config = dict(
    model='image super-resolution model',
    crop_scale_min=1,
    horizontal_flip=True,
    weight_standardization=False,
    widths=[64, 128, 192, 256],
    blocks_per_level=3,
    block='plain',
    optimizer='adamw',
    lr=0.0023,
    eps=1e-08,
    l1_shrink=0.03,
    epochs=32.5,
    warmup_steps=640,
    weight_decay=0.08,
)
Rows from block 11 of a small image super-resolution model, named by matrix and row number. Each number is 128 + 32 x the weight over its row's rms, rounded and kept within 0 to 255. All counts start at 0. After the name is the row's rms in percent of the matrix's.
After each channel's rows are labels from the 100 images, of 14848, where the channel reaches its highest value: "place" is the part of the image that holds the peak. Only what is clearly more common there than usual is listed. The data: photos with spoken descriptions (Open Images, Localized Narratives).
# conv: 3x3 conv (model.decb.0.0.conv.weight, 192x384x3x3, each kernel summed), inputs 351-383

conv.138 006 [128 127 148 131 130 130 179 146 128 128 128 128 127   0 127 128 127 128 128 129 127 134 134 128 128 140 128 127 128 125 128 129 127]
place: bottom left

conv.77 063 [128 128 128 124 205 128 199 128 128 128 128 128 128 140 129 129 129 130 132 128 128 128 128 128 128 196 128 128 128 255 128 128 128]
place: centre

conv.139 137 [137 168 151 154  62 135  50 191 139 128 128 128 128  33 128 128 128 128 128 128 128 147 158 128 123  45 142 161 153   0 135 153 125]
place: bottom right

conv.39 028 [128 128 132 163 138 128 242 128 128 128 128 128 125 227 127 128 128 129 128 128 128 128 128 128 131 151 128 128 128 130 128 128 132]
place: centre

conv.82 080 [128 118 120  82 255 128 173  90 128 130 128 128 129 222 132 128 129 133 138 130 130 126 120 128 124 159 126 119 123 249 128 127 119]
place: centre; middle right

conv.120 093 [128 126 127 102 127 128   0 128 128 128 128 128 128   0 129 128 128 128 128 128 129 128 126 128 117   0 127 123 127   0 128 127 121]
place: bottom left

conv.24 089 [128 128 128 128  27 128  37 128 128 124 127 128 104  74  92 126  94 102 104 116 103 128 128 128 122   7 128 128 128   1 128 128 120]
place: bottom right

conv.142 011 [128 127 127 121 129 128 128 126 128 128 128 128 112 183 125 128 128 128 128 128 127 127 128 128 128 133 128 127 128 130 128 128 127]
place: centre; top centre

conv.154 105 [128 128 128 124 128 128   0 129 128 128 128 128 128   0 128 128 128 128 128 128 128 128 128 128 128   0 128 128 128  43 128 128 128]
place: bottom left

conv.175 153 [128 130 162 159 173 133 255 134 128 128 128 128 128 255 129 128 127 129 129 128 128 136 129 128 128 254 128 131 128 231 128 128 129]
place: middle right

conv.149 011 [128 128 132 132 129 129 160 133 128 128 128 128 127 108 128 128 128 129 129 128 128 131 130 128 128 131 128 131 128 130 128 128 128]
place: centre

conv.102 013 [128 125 123  70 128 128  16 127 128 128 128 128 128 109 128 128 128 128 128 128 128 122 128 128 127 124 128 124 127 128 127 127 125]
place: top right

conv.21 160 [128 128 128 128 188 128 255 128 128 128 128 128 128 255 128 128 128 128 128 128 128 128 128 128 128 255 128 128 128 241 128 128 128]
place: middle right

conv.129 006 [128 127 128 122 112 127 110 127 127 128 128 127 126   0 125 129 121 127 128 128 127 128 127 128 127 123 129 128 128 119 128 127 127]
place: bottom left

conv.157 143 [128 130 143 140  20 129  96 148 128 128 128 128 122  78 124 128 119 125 127 126 127 138 133 128 128  48 128 142 128   1 128 128 128]
place: bottom right

conv.73 041 [128 128 128 130 138 128 255 128 128 128 128 128 128 255 128 128 129 128 128 128 128 128 128 128 128 224 128 128 128 161 128 128 129]
place: middle right

conv.41 016 [128 128 127 128   0 128  98 127 128 127 128 128   0 109  68 124 107 104 125 121 106 128 128 128 128 113 128 128 128  87 128 128 127]
place: bottom right

conv.71 148 [128 140 144 152 162 129 255 138 132 132 128 128 130 255 130 128 130 133 131 132 130 130 130 128 130 234 129 132 129 224 128 130 135]
place: middle right

conv.124 119 [128 128 127 115 125 128   0 126 128 128 128 128 128   0 128 128 128 128 128 128 128 128 128 128 128   0 128 127 128   0 128 128 127]
place: top left; top right

conv.169 181 [128 137 133 153 214 128 255 134 129 133 129 128 136 246 136 128 129 140 133 137 136 128 128 131 130 255 129 130 128 248 128 128 136]
place: middle right; centre

conv.80 143 [128 128 129 130 142 128 255 128 128 128 128 128 128 235 128 128 128 128 128 128 128 128 128 128 128 252 128 128 128 220 128 128 128]
place: middle right

conv.136 036 [128 128 128 140 193 128 144 128 128 129 128 128 128 251 128 128 129 132 128 129 128 128 128 128 131 135 128 128 128 160 129 128 134]
place: centre

conv.88 284 [128 128 127 133 220 128 255 128 128 133 129 128 131 243 133 129 129 134 132 132 131 128 128 127 128 254 128 128 128 219 128 128 128]
place: middle right; centre

conv.27 047 [128 128 128 129 172 128 171 128 128 159 131 128 140 223 145 128 187 192 142 150 137 128 129 128 131 139 129 128 128 149 130 128 138]
place: middle right; top right

conv.25 214 [128 133 130 145 218 128 255 132 128 135 131 128 133 255 135 128 131 137 132 135 134 128 128 130 126 242 128 128 128 239 127 128 124]
place: middle right

conv.106 154 [128 129 168 164 174 131 255 128 128 128 128 128 128 255 128 128 128 128 128 128 128 133 128 128 128 255 128 130 128 205 128 128 132]
place: middle right

conv.70 185 [128 128 129 141 203 128 255 128 128 132 129 128 131 255 132 128 131 133 132 131 131 128 128 128 129 245 128 128 128 236 128 128 129]
place: middle right

conv.64 082 [128 128 128 127 180 128 255 128 128 128 128 128 126 255 122 128 110 126 128 127 125 128 127 128 128 255 128 128 128 226 128 128 128]
place: middle right; bottom right

conv.161 166 [128 128 131 137 210 128 255 128 128 128 128 128 128 255 128 128 128 128 128 128 128 128 128 128 128 210 128 128 128 240 128 128 129]
place: middle right

conv.95 104 [128 128 128 127 192 128 255 128 128 126 128 128 121 178 126 128 118 131 128 127 126 128 121 131 125 236 128 128 128 234 126 128 125]
place: centre; bottom centre

conv.140 108 [128 128 128 128 123 128   0 128 128 128 128 128 128  50 128 128 128 128 128 128 128 128 128 128 128   0 128 128 128   0 128 128 128]
place: top right

conv.16 027 [128 128 128 128 200 128 195 128 128 128 128 128 133 255 130 128 134 129 128 128 128 128 128 128 128 162 128 128 128 236 128 128 129]
place: middle right

conv.155 125 [128 128 128 122  57 128   0 127 128 127 128 128 124  59 118 128 113 121 126 123 124 128 127 127 119   1 128 128 128  18 128 128 123]
place: top right

conv.144 064 [128 128 130 137 149 128 255 128 128 128 128 128 128 255 128 128 130 128 128 128 128 128 128 128 128 173 128 128 128 184 128 128 130]
place: middle right

conv.148 071 [128 128 128 129 252 128 255 128 128 128 128 128 128 227 128 128 129 130 129 129 128 128 128 128 130 243 128 128 128 182 128 128 130]
place: middle right; centre

conv.104 010 [128 128 127 128  86 128   0 128 128 128 128 128 123  32 124 127 122 125 126 127 127 128 127 128 128  42 128 128 128  10 128 128 128]
place: top right

conv.40 011 [128 126  82 120 126 127  26 113 128 128 128 128   0 119   0 123 122 124 128 124  68 119 126 128 128 115 127 124 127 122 127 126 124]
place: top right; bottom right

conv.132 143 [128 128 128 128 115 128   0 128 128 128 128 128 128  63 128 128 128 128 128 128 128 128 128 128 128   0 128 128 128  35 128 128 128]
place: top right

conv.151 102 [128 128 126 108 128 128   0 127 128 128 128 128 128   0 128 128 128 128 128 128 128 127 128 128 128  22 128 126 128  90 128 128 127]
place: top left

conv.164 077 [128 124 125 100 128 128   0 117 128 128 128 128 128   0 128 128 128 128 128 128 128 126 127 128 127  24 127 120 128  39 128 128 127]
place: bottom left

conv.55 169 [129 158 169 182 204 131 255 145 130 129 128 128 128 255 129 128 130 131 129 129 129 138 132 128 141 243 136 141 130 249 130 131 161]
place: middle right

conv.168 018 [128 128 128 128 128 128   0 128 128 128 128 128 128   0 128 128 128 128 128 128 128 128 128 128 128 103 128 128 128  26 128 128 128]
place: top right

conv.60 184 [128 129 132 138 185 128 255 128 128 126 128 128 116 255 116 127 112 120 126 123 121 128 128 129 129 253 128 128 128 212 128 128 127]
place: middle right

conv.186 282 [132 139 146 142 216 136 230 135 132 131 129 128 133 252 133 128 128 134 132 132 132 138 131 135 137 243 132 134 131 235 130 134 138]
place: middle right

conv.75 178 [128 128 129 134 169 128 255 131 128 129 128 128 129 246 129 128 131 131 129 128 129 128 128 128 138 255 128 129 128 236 128 128 134]
place: middle right

conv.6 298 [146 162 151 179 204 142 255 150 144 131 129 128 131 225 132 128 132 133 129 130 130 143 137 135 150 255 148 153 139 229 137 147 154]
place: middle right

conv.126 057 [128 128 145 129 128 132 255 129 128 128 128 128 125 205 128 128 116 128 128 128 128 137 129 128 128 162 128 129 128 138 128 128 128]
place: bottom centre

conv.103 025 [128 128 127 128 108 128   0 128 128 128 128 128 123  39 127 128 125 127 127 127 128 128 128 128 128   0 128 128 128  34 128 128 128]
place: bottom right

conv.91 082 [128 128 128 128   9 128  63 128 128 128 128 128 127  81 128 128 126 128 128 128 128 128 128 128 128  12 128 128 128   0 128 128 127]
place: top right

conv.130 067 [128 128 128 127 128 128  77 128 128 128 128 128 128   0 128 128 128 128 128 128 128 128 128 128 128  96 128 127 128   1 128 128 128]
place: top right

conv.131 035 [128 127 126  96 128 128   0 129 128 128 128 128 128   0 128 128 128 128 128 128 128 128 127 128 126  32 128 121 128  41 128 127 122]
place: top right

conv.128 034 [128 129 131 141 167 128 255 129 128 129 128 128 128 255 129 128 130 132 129 130 128 128 128 128 130 165 128 128 128 172 129 128 131]
place: centre

conv.17 051 [128 128 128 128 131 128 229 128 128 128 128 128 128 255 128 128 128 128 128 128 128 128 128 128 128 192 128 128 128 206 128 128 128]
place: middle right

conv.15 101 [128 128 128 128 213 128 255 128 128 128 128 128 129 255 128 128 130 129 128 129 128 128 128 128 130 248 128 128 128 249 128 128 128]
place: middle right

conv.56 157 [128 128 129 130 175 128 255 128 128 128 128 128 128 253 128 128 125 128 128 128 128 128 128 128 128 255 128 128 128 224 128 128 128]
place: middle right

conv.152 015 [128 128 129 129 145 128 255 128 128 128 128 128 128 255 128 129 128 129 128 128 128 128 128 128 128 157 128 128 128 172 128 128 128]
place: centre

conv.137 059 [128 128 128 128 136 128 255 128 128 128 128 128 128 255 128 128 127 128 128 128 128 128 128 128 128 255 128 128 128 201 128 128 128]
place: middle right

conv.86 047 [128 128 128 128   0 128   7 128 128 128 128 128 127  34 128 128 127 127 128 128 128 128 128 128 128  31 128 128 128   0 128 128 128]
place: bottom right

conv.117 333 [129 134 133 143 203 129 248 133 131 130 129 128 131 252 132 128 126 130 131 130 131 131 129 134 133 250 129 130 129 237 129 129 134]
place: middle right