python train.py --model="image super-resolution model" --dataset="photos with spoken descriptions (Open Images, Localized Narratives)" --train_examples=101725 --image_size=32 --crop_scale_min=1 --horizontal_flip=true --task="super_resolution" --loss="charbonnier" --scale=2 --arch="unet" --norm="groupnorm" --activation="relu" --weight_standardization=false --widths=[64, 128, 192, 256] --blocks_per_level=3 --block="plain" --attention=false --upsampling="nearest_conv" --init="kaiming_normal" --optimizer="adamw" --lr=0.0023 --beta1=0.85 --beta2=0.999 --eps=1e-08 --l1_shrink=0.03 --ema_decay=0.99 --steps=12900 --batch_size=256 --epochs=32.5 --lr_schedule="constant" --warmup_steps=640 --weight_decay=0.08
Rows from block 7, named by matrix and row number. Each number is 128 + 24 x the weight over the matrix's rms, rounded and kept within 0 to 255. All counts start at 0. Numbers have three digits each.
# conv: 3x3 conv (model.enc.2.1.conv.weight, 192x192x3x3), inputs 144-155, a 3x3 kernel for each
conv.57:128128128128128128128128128128128128127128127127127127111088117080088121083095123123123122120117121116112125127126126126125126125124126128128128128128128128128128128128128128128128128128127128128128128128128128128128094074084064046062065045061128128128128128128128128128128128128128128128128128128128128128128128128128127128
conv.58:128128128128128128128128128128128128128128128128128128126126128124125127125125127128128128128128128128128128128128128128128128128128128128128128128128128128128128128128128128128128128128128128128128128128128128128128128128128127127128127127128128128128128128128128128128128128128128128128128128128128128128128128128128128128
conv.59:128128128128128128128128128128128128128128128128128128128128124128128125128128127128128127128128127128128127128128128128128127128128128128128128128128128128128128128128128128128128128128128128128128128128128128128128128128126128128124128128127128128128128128128128128128128128128128128128128128128128128128128128128128128128
conv.61:128128128128128128128128128128128128128128128128128128128127127128127128128128128128128128128128128128128128128128128128128128128128128128128128128128128128128128128128128128128128128128128128128128128128128128128128128128128128128128128128128128128128128128128128128128128128128128128128128128128128128128128128128128128128
conv.62:128128127128128127128128127128128127128128126128128127128128121127127116128128125128128128128128128128128128128128128128128128128128128128128128128128128128128128128128128128128128127128128128128127128128127128128128128128128128128128128128128128128127128128128128128128128128128128128127128128128128128126128128126128128127
conv.63:153134128128128128128128128173161139128128129128128128230227202131129150128128129255217171140129133128128128222189154132129131128128128129129128128128128128128128128128128128128128127128128135134129128128128128128128255255214186152168128128129129128128128128128128128128136129129128128128128128128142132131128128128128128128
conv.66:128128128128128128128128128128128128128128128128128128127127128127128127128128128128128128128128128128128128128128128128128128128128128128128128128128128128128128128128128128128128128128128128128128128128128128128128127127127127127127127127127128128128128128128128128128128128128128128128128128128128128128128128128128128128
conv.68:143136129129129128128128128146146140129130132128128129148220242131165219128148198129131131128128128128128128131134132128129129128128128132129128129128128128128128128128128128128128128128128142139129128129128128128128150155144131131131128128129134129128128128128128128128135131128129128128128128128157141130130130128128128128
conv.76:128128128128128128128128128128128128128128128128128128128128128128128128128128128128128128128128128128128128128128128128128128128128128128128128128128128128128128128128128128128128128128128128128128128128128128128128128128128128128128128128128128128128128128128128128128128128128128128128128128128128128128128128128128128128
conv.77:152136131128128129128128128152143186128128146128128129154165221128129188125128142216191204129131161128128131177155189129129142128128129132130131128128128128128128128128128128128128128128128135134132128128129128128128236231255133149236128128171137133129128128128128128128152135132128128129128128128173147137128128130128128128
conv.79:128128128128128128128128128127125127127127127127126127101082100101083086115101104122118118123118120125124125127126125127125126127126127128128128128128128128128128132128128128128128128128126128128127128128127128128128107090084089068070095081101128128128128128128128128128128128128128128128128128128128127126127126125128127127
conv.80:128128128128128128128128128128128128128128128128128128127128128127128128128128128128128128128128128128128128128128128128128128128128128128128128128128128128128128128128128128128128128128128128128128128128128128128128128128128128128128128128128128128128128128128128128128128128128128128128128128128128128128128128128128128128
conv.83:128128128128128128128128128128128129128128128128128128128130141127128136127128134128128130128128128128128128128128128128128128128128128128128128128128128128128128128128128128128128128128128128128128128128128128128128128128130128128131127128128128128128128128128128128128128128128128128128128128128128128128128128128128128128
conv.85:128128128128128128128128128128128128128128128128128128128128128128128128128128128128128128128128128128128128128128128128128128128128128128128128128128128128128128128128128128128128128128128128128128128128128128128128128128128128128128128128128128128128128128128128128128128128128128128128128128128128128128128128128128128128
conv.86:190144133128128129122119128233166139128128129119106128199142137128127128086041128180137133128128128123115128224158136128128129122114128215154132128128129125124128128128128128128128128128128218149134128128129121117128255185160128128130110059128235157134128128129124121128207149133128128128123118128225173139128128129119101128
conv.89:128128128128128128128128128128128128128128128128128128128128128128128128128128128128128128128128128128128128128128128128128128128128128128128128128128128128128128128128128128128128128128128128128128128128128128128128128128128128128128128128128128128128128128128128128128128128128128128128128128128128128128128128128128128128
conv.90:128128128128128128128128128128128128128128128128128128128128128128128128128128128128128128128128128128128128128128128128128128128128128128128128128128128128128128128128128128128128128128128128128128128128128128128128128128128128128128128128128128128128128128128128128128128128128128128128128128128128128128128128128128128128
conv.93:129131129128129128128130129129147174128137166128141168128201255128159255129199255130158184128134158129137159130157174128136152129137152129130128128128128128129128128128128128128128128128128129132133128131131129132131131195214129163200129160189129129128128128128129129128128132129128129128128129129129143144128130133128130132
conv.96:128128128128128128128128128128128128128128128128128128128128126128128127128128128128128128128128128128128128128128128128128128128128128128128128128128128128128128128128128128128128128128128128128128128128128128128128128128128128128128128128128128128128128128128128128128128128128128128128128128128128128128128128128128128128
conv.97:128128128128128128128128128128128128128128128128128128128128128128128128128128128128128128128128128128128128128128128128128128128128128128128128128128128128128128128128128128128128128128128128128128128128128128128128128128128128128128128128128128128128128128128128128128128128128128128128128128128128128128128128128128128128
conv.98:128128128128128128128128128128128128128128128128128128128128125128128127128128128128128128128128128128128128128128128128128128128128128128128128128128128128128128128128128128128128128128128128128128128128128128128128128128128128128128128128128128128128128128128128128128128128128128128128128128128128128128128128128128128128
conv.99:128128128128128128128128128128128128128128128128128128128128127128128128128128128128128128128128128128128128128128128128128128128128128128128128128128128128128128128128128128128128128128128128128128128128128128128128128128127128128128128128128128128128128128128128128128128128128128128128128128128128128128128128128128128128
conv.100:128128128128128128128128128128128128128128128128128128128128128128128128128128128128128128128128128128128128128128128128128128128128128128128128128128128128128128128128128128128128128128128128128128128128128128128128128128127128128128128128128128128128128128128128128128128128128128128128128128128128128128128128128128128128
conv.102:128128128128128128128128128128128128128128128128128128128128127128128127128128128128128128128128128128128128128128128128128128128128128128128128128128128128128128128128128128128128128128128128128128128128128128128128128128127128128128128128128128128128128128128128128128128128128128128128128128128128128128128128128128128128
conv.103:128128128128128128128128128128128128128128128128128128128128125128128127128128128128128128128128128128128128128128128128128128128128128128128128128128128128128128128128128128128128128128128128128128128128128128128128128128128128128128128128128128128128128128128128128128128128128128128128128128128128128128128128128128128128
conv.104:157137128129128128128128128157205137129130129128128128218255224133224179129135146255236148184156130130128128226219139164144129129128128130130128128128128128128128128128128128128128125127128137137129128128128128128128255234174209149136134129128130130128128128128128128128132131128128128128128128128155149129129128128128128128
conv.105:128128128128128128128128128128128128128128128128128128128128127128128127128128128128128128128128128128128128128128128128128128128128128128128128128128128128128128128128128128128128128128128128128128128128128128128128128128127128128128128128128128128128128128128128128128128128128128128128128128128128128128128128128128128128
conv.106:128128128128128128128128128128128128128128128128128128128128127128128128128128128128128128128128128128128128128128128128128128128128128128128128128128128128128128128128128128128128128128128128128128128128128128128128128128127128128128128128128128128128128128128128128128128128128128128128128128128128128128128128128128128128
conv.107:128128128128128128128128128128128128128128128128128128128128128128128128128128128128128128128128128128128128128128128128128128128128128128128128128128128128128128128128128128128128128128128128128128128128128128128128128128127128128128128128128128128128128128128128128128128128128128128128128128128128128128128128128128128128
conv.108:128128128128128128128128128128128128128128128128128128128129140128128132128128129128128129128128129128128128128128129128128129128128128128128128128128128128128128128128128128128128128128128128128128128128128128128128128130134128129135128128130128128128128128128128128128128128128128128128128128128128128128128128128128128128
conv.111:128128128128128128128128128129128128128128128128128128130128128128128128127125127129128128128128128128126127129128128128128128128127128128128128128128128128128128128128128128128128128128128128128128128128128128128128130128128128123128127107125128128128128128128128128128128128128128128128128128128128128128128128128128128128
conv.112:128128128128128128128128128128128128128128128128128128129130132128129130128128129128128128128128128128128128129128128128128128128128128128128128128128128128128128128128128128128128128128128128128128128128128128128128133133131129130129128129129128128128128128128128128128128128128128128128128128128128128128128128128128128128
conv.115:128128128128128128128128128128128128128128128128128128126124125124126125126127127127127127127127127127127128128128128127127128128128128128128128128128128128128128128128135128128128128128128128128128128128128128128128125123123123120123123123126128128128128128128128128128128128128128128128128128128128128128128128128128128128
conv.116:128128128128128128128128128128128128128128128128128128128129139128128133128129144128129130128128129128128129128128129128128128128128129128128128128128128128128128128128128128128128128128128128128128128128128128128128129139140129134143128129138128128128128128128128128128128128128128128128128128128128128128128128128128128128
conv.117:128128128128128128128128128128128128128128128128128128128128128128128128128127128128128128128128128128128128128128128128128128128128128128128128128128128128128128128128128128128128128128128128128128128128128128128128128128128128127128127125127128128128128128128128128128128128128128128128128128128128128128128128128128128128
conv.118:128128128128128128128128128128128128128128128128128128128128128128128128128128128128128128128128128128128128128128128128128128128128128128128128128128128128128128128128128128128128128128128128128128128128128128128128128128128128128128128128128128128128128128128128128128128128128128128128128128128128128128128128128128128128
conv.119:128128128128128128128128128128128128128128128128128128128129128128129128128130128129129128128128128128129128128128128128128128128129128128128128128128128128128128128128128128128128128128128128128128128128128128128128132131128131130128130131128128128128128128128128128128128128128128128128128128128128128128128128128128128128
conv.120:128128128128128128128128128128127128128127127128127128128128128128127128128127128128127128127126127128127128128128128128128128128128128128128128128128128128128128128128128128128128127127128128128128128128128128128128127127128127124127127127128128128128128128128128128128128128128128128128128128128128128128128127128128127128
conv.121:128128128128128128128128128128128128128128128128128128125124124126124126125125125128128128128128128128128128128128128128128128128128128128128128128128128128128128128128128128128128128128128128128128128128128128128128128127127128127127128128127128128128128128128128128128128128128128128128128128128128128128128128128128128128
conv.122:128128128128128128128128128128128128128128128128128128125125126124122126127124127128128127128127127128128127128128128128128128128128128128128128128128128128128128128128128128128128128128128128128128128128128128128128127126126127125124127126125128128128128128128128128128128128128128128128128128128128128128128128128128128128
conv.123:128128128128128128128128128128128128128128128128128128127126126127126127128126127128128128128128127128128128128128128128128128128128128128128128128128128128128128128128128128128128128128128128128128128128128128128128127126126127125125127127126128128128128128128128128128128128128128128128128128128128128128128128128128128128
conv.124:128128128128128128128128128128128128128128128128128128127126126127127126127127127128128128128128128128128128128128128128128128128128128128128128128128128128128128128128128128128128128128128128128128128128128128128128127126126127126126128127127128128128128128128128128128128128128128128128128128128128128128128128128128128128
conv.125:128128128128128128128128128128128128128128128128128128127127127126126127127127127127127127127128128127127127128128128128127128128128128128128128128128128128128128128128128128128128128128128128128128128128128128128128126125125126123124127125124128128128128128128128128128128128128128128128128128128128128128128128128128128128
conv.126:128128128128128128128128128128128128128128128128128128126125123126124123127126126128128128128128128128128128128128128128128128128128128128128128128128128128128128128128128128128128128128128128128128128128128128128128127126127127124125127126125128128128128128128128128128128128128128128128128128128128128128128128128128128128
conv.127:128128128128128128128128128128128128128128128128128128126126127127127126127126127128128128128127127128127127128128128128128127128128128128128128128128128128128128128128128128128128128128128128128128128128128128128128127125126126124124127126126128128128128128128128128128128128128128128128128128128128128128128128128128128128
conv.128:128128128128128128128128128128128128128128128128128128127126126126126125128127127128128128128128128128128128128128128128128128128128128128128128128128128128128128128128128128128128128128128128128128128128128128128128127126127127125125127127126128128128128128128128128128128128128128128128128128128128128128128128128128128128
conv.129:128128128128128128128128128128128128128128128128128128126126127126127127126127127128128128128128128128128128128128128128128128128128128128128128128128128128128128128128128128128128128128128128128128128128128128128128128127127128127127128127127128128128128128128128128128128128128128128128128128128128128128128128128128128128
conv.130:128129128128128128128129128128136141128129134128130134128138224128129222128133238130149154128132144128135142129139139128130136128131134128129128128128128128129128128128128128128128124127128128131129128128128128130129161198213136156202130155187128129128128128128128129128128129128128128128128129128128132129128129129128131129
conv.131:128128128128128128128128128128128128128128128128128128126125124126124125127125126128128128128128128128128128128128128128128128128128128128128128128128128128128128128128128128128128128128128128128128128128128128128128127126126127124124127126125128128128128128128128128128128128128128128128128128128128128128128128128128128128
conv.132:128128128128128128128128128128128128128128128128128128128128128128128128128128128128128128128128128128128128128128128128128128128128128128128128128128128128128128128128128128128128128128128128128128128128128128128128128128128128128128128128128128128128128128128128128128128128128128128128128128128128128128128128128128128128
conv.133:134128128128128128128128128132128128128128128128128128147129128128128127128128128178131128129128128128128128130128128128128128128128128129128128128128128128128128128128128128128128128128128130128128128128128128128128203133128134128128128128128129128128128128128128128128129128128128128128128128128136129128128128128128128128
conv.134:128128128128128128128128128128128128128128128128128128128128128128128128128128128128128128128128128128128128128128128128128128128128128128128128128128128128128128128128128128128128128128128128128128128128128128128128128128128128129129128128128128128128128128128128128128128128128128128128128128128128128128128128128128128128
conv.135:128128128128128128128128128128128128128128128128128128133128128128128128128126128128128128128128128128128128128128128128128128128128128128128128128128128128128128128128128128128128128128128128128128128128128128128128128128128128127128128125128128128128128128128128128128128128128128128128128128128128128128128128128128128128
conv.136:128128128128128128128128128128128128128128128128128128128128128128129128128129129128128128128128128128128128128128128128128128128128128128128128128128128128128128128128128128128128128128128128128128128128128128128128128128128128128128128128128128128128128128128128128128128128128128128128128128128128128128128128128128128128
conv.137:128128128128128128128128128128128128128128128128128128128128128128128128128128128128128128128128128128128128128128128128128128128128128128128128128128128128128128128128128128128128128128128128128128128128128128128128128129129128129130128128129128128128128128128128128128128128128128128128128128128128128128128128128128128128
conv.138:128128128128128128128128128128128128128128128128128128128128128128128128128128128128128128128128128128128128128128128128128128128128128128128128128128128128128128128128128128128128128128128128128128128128128128128128128128128128129129128128129128128128128128128128128128128128128128128128128128128128128128128128128128128128