A small image super-resolution model, trained from scratch: activation relu, adamw at rate 0.0023.
Rows from block 3, named by matrix and row number. Each number is 128 + 24 x the weight over the matrix's rms, rounded and kept within 0 to 255. All counts start at 0.
# conv: 3x3 conv (model.enc.1.0.conv.weight, 128x128x3x3), inputs 126-127, a 3x3 kernel for each
conv.21 [187  89  53 165  35  34 130  55  45 133 128 128 134 128 130 128 128 129]
conv.22 [104 144   0 156 255 137 102 130 147 129 127 128 142 129 128 127 128 125]
conv.23 [130 119   0 127 134  11 140  33  88 127 131 127 127 129 130 128 128 131]
conv.24 [133 113  85 155 131 113 132 126 108 126 125 125 126 126 126 127 127 127]
conv.25 [ 57 120 165 147 123 112 119 164 168 104 122 127 128 128 128 128 126 127]
conv.26 [182 154  80 128 144 255 152 116 125 129 128 127 129 129 129 128 127 127]
conv.27 [115   0  80 117  33   2 155 136  96 123 126 128 126 120 128 127 117 127]
conv.28 [137 122 130 134 124 127 138 130 131 128 128 128 128 128 128 127 128 128]
conv.29 [ 92 131  91 120  74  51 178 156 117 124 125 128 128 128 129 128 129 132]
conv.30 [125  34  37 255 217 118 129 123 134 132 130 143 128 129 158 129 128 158]
conv.31 [136 236 146 123 135 130 104 122 125 129 127 131 129 128 133 127 129 131]
conv.32 [137 108 120 122 121 160 129 150 157 128 128 128 128 128 129 128 128 129]
conv.33 [201 148 130 197 146 151 163 144 158 127 128 128 128 128 128 128 128 129]
conv.34 [128 129 124   0 118 116 127 131 112 128 127 127 127 127 128 128 127 128]
conv.35 [100  93 248  42 185 128  51 152  75 128 128 129 128 129 128 128 130 129]
conv.36 [ 46 143 143   0 130 139   0 160 128 128 132 134 125 137 131 111 128 129]
conv.37 [127  44  24 143  96  42 147 130  75 128 128 128 128 128 128 128 128 127]
conv.38 [ 80  64  78 100  75  66 111  99  76 130 130 131 129 129 130 131 129 130]
conv.39 [200 121  54 229 200 119 194 205 149 127 127 127 127 127 127 128 128 125]
conv.40 [144 108 117  71 171 255  87  27 255 126 133 129 128 129 151 133 130 146]
conv.41 [138 136 135 140 137 137 141 140 139 128 128 128 128 128 128 128 128 128]
conv.42 [132 127 129 134 129 129 138 130 129 128 128 128 128 128 128 128 128 128]
conv.43 [145 135 151 117 125 212 125 121 241 128 121 129 130 133 121 147 130 129]
conv.44 [130 130 129 130 129 129 131 130 130 128 128 128 128 128 128 128 128 128]
conv.45 [107   0 167  64  97 163  56 129 126 129 129 126 127 131 128 128 129 128]
conv.46 [137 133 139 140 132 139 146 141 142 128 128 128 128 128 128 128 128 128]
conv.47 [131 128 126 139 130 127 154 132 128 127 128 128 128 128 128 128 128 128]
conv.48 [107 255 129  89 255  94 192 104 150 107 129 127 102 134 128 128 128 121]
conv.49 [ 28 125 184 129 168 106  96 101   8 135 128 123 152 158 124 130 131 127]
conv.50 [129 132  89 160 173 112 186 178 119 128 128 128 128 128 128 128 128 127]
conv.51 [130 132 190 246  97 128 131 107 131 150 134 129 130 132 125 127 128 127]
conv.52 [128 133 128 131 255 132 147 221  92 130 132 128 129 131 127 128 128 126]
conv.53 [180 140 136 129 136 160 124 125 125 128 128 128 128 128 128 128 128 128]
conv.54 [136 149 100 187 191 130 148 146 149 136 128 127 138 128 124 133 132 126]
conv.55 [148 208 134 139 179 140 145 161 142 128 128 127 128 128 128 128 128 128]
conv.56 [132 114 112 140  39  75 138 104 110 129 129 130 129 128 129 127 128 128]
conv.57 [174 209 186 208 227 178 205 175 123 133 133 130 131 130 132 130 130 133]
conv.58 [120  76 123 174  65 102 255  46  96 130 135 107 125 128 126 126 120 122]
conv.59 [118 128 133 114 125 130 110 120 130 129 129 129 129 129 129 130 130 130]
conv.60 [162 116 146 134 132 129 143 155 202 128 125 126 127 127 127 127 128 128]
conv.61 [150 173 155 160 162 141 175 180 128 128 128 128 128 128 128 128 128 128]
conv.62 [125 145 139  22 166 255   0 130 155 128 128 128 128 128 128 128 130 127]
conv.63 [126 103 119 124 127 131 114 193 159 128 130 130 128 128 125 130 120 122]
conv.64 [119 119 131 119 117 135 116 117 108 131 129 128 130 128 128 138 132 128]
conv.65 [ 49 139 180 160   2   0 138 255 255 128 128 128 128 128 128 128 128 128]
conv.66 [152 127 126 177 119  82 192 125  94 129 130 129 130 130 129 134 129 128]
conv.67 [114 140 129 139 176 163 131 230 230 128 124 119 135 130 128 128 138 131]
conv.68 [160 131 110 131 131  93 190 129  30 129 131 129 128 129 128 128 128 129]
conv.69 [133 131 128 141 135 132 132 131 127 128 128 128 128 128 128 128 128 128]
conv.70 [140 191 140 137  79   0 140 158 209 128 128 128 130 132 128 112 118 120]
conv.71 [ 78 101 121 102 115 121 114 117 122 128 128 128 128 128 128 128 128 128]
conv.72 [142 134 147 133 141 139 146 134 111 130 123 128 128 128 128 126 126 127]
conv.73 [123 122 128 139 137 129 160 133 154 128 128 128 128 128 128 127 128 128]
conv.74 [133 128 129 128 126 126 132 130 127 128 128 128 128 128 128 128 128 128]
conv.75 [131 128 129 128 126 126 132 130 128 128 128 128 128 128 128 128 128 128]
conv.76 [140 127 132 125 123 133 126 124 123 128 128 128 128 128 128 128 128 128]
conv.77 [127 129 128 126 128 129 127 130 142 127 128 128 128 126 128 128 128 128]
conv.78 [131 129 128 129 128 127 137 134 130 128 128 128 128 128 128 128 128 128]
conv.79 [136 129 126 131 129 126 140 137 129 128 128 128 128 128 128 128 128 128]
conv.80 [128 129 130 128 128 128 128 129 128 128 128 128 128 128 128 128 128 128]
conv.81 [128 128 124 128 128 127 128 128 128 128 128 128 128 128 128 128 128 128]
conv.82 [128 128 128 128 128 128 128 128 128 128 128 128 128 128 128 128 128 128]
conv.84 [129 136 129 143 129 140 130 128 143 128 128 128 128 128 128 128 128 128]
conv.85 [128 128 128 127 128 130 119 129 144 128 128 128 128 128 128 128 128 128]
conv.87 [128 126 127 128 127 126 131 128 126 128 128 128 128 128 128 128 128 128]
conv.88 [126 128 128 126  17 127 135  50  95 118 128 129 129 129 128 156 128 129]
conv.89 [142 136 131 139 128 116 141 126 104 128 127 127 127 127 127 127 126 127]
conv.90 [127 195 120 135 173 134 126 207 131 128 129 126 128 127 124 129 129 132]
conv.91 [128 127 103 117 122 106 122 127 118 128 128 128 128 128 128 128 128 127]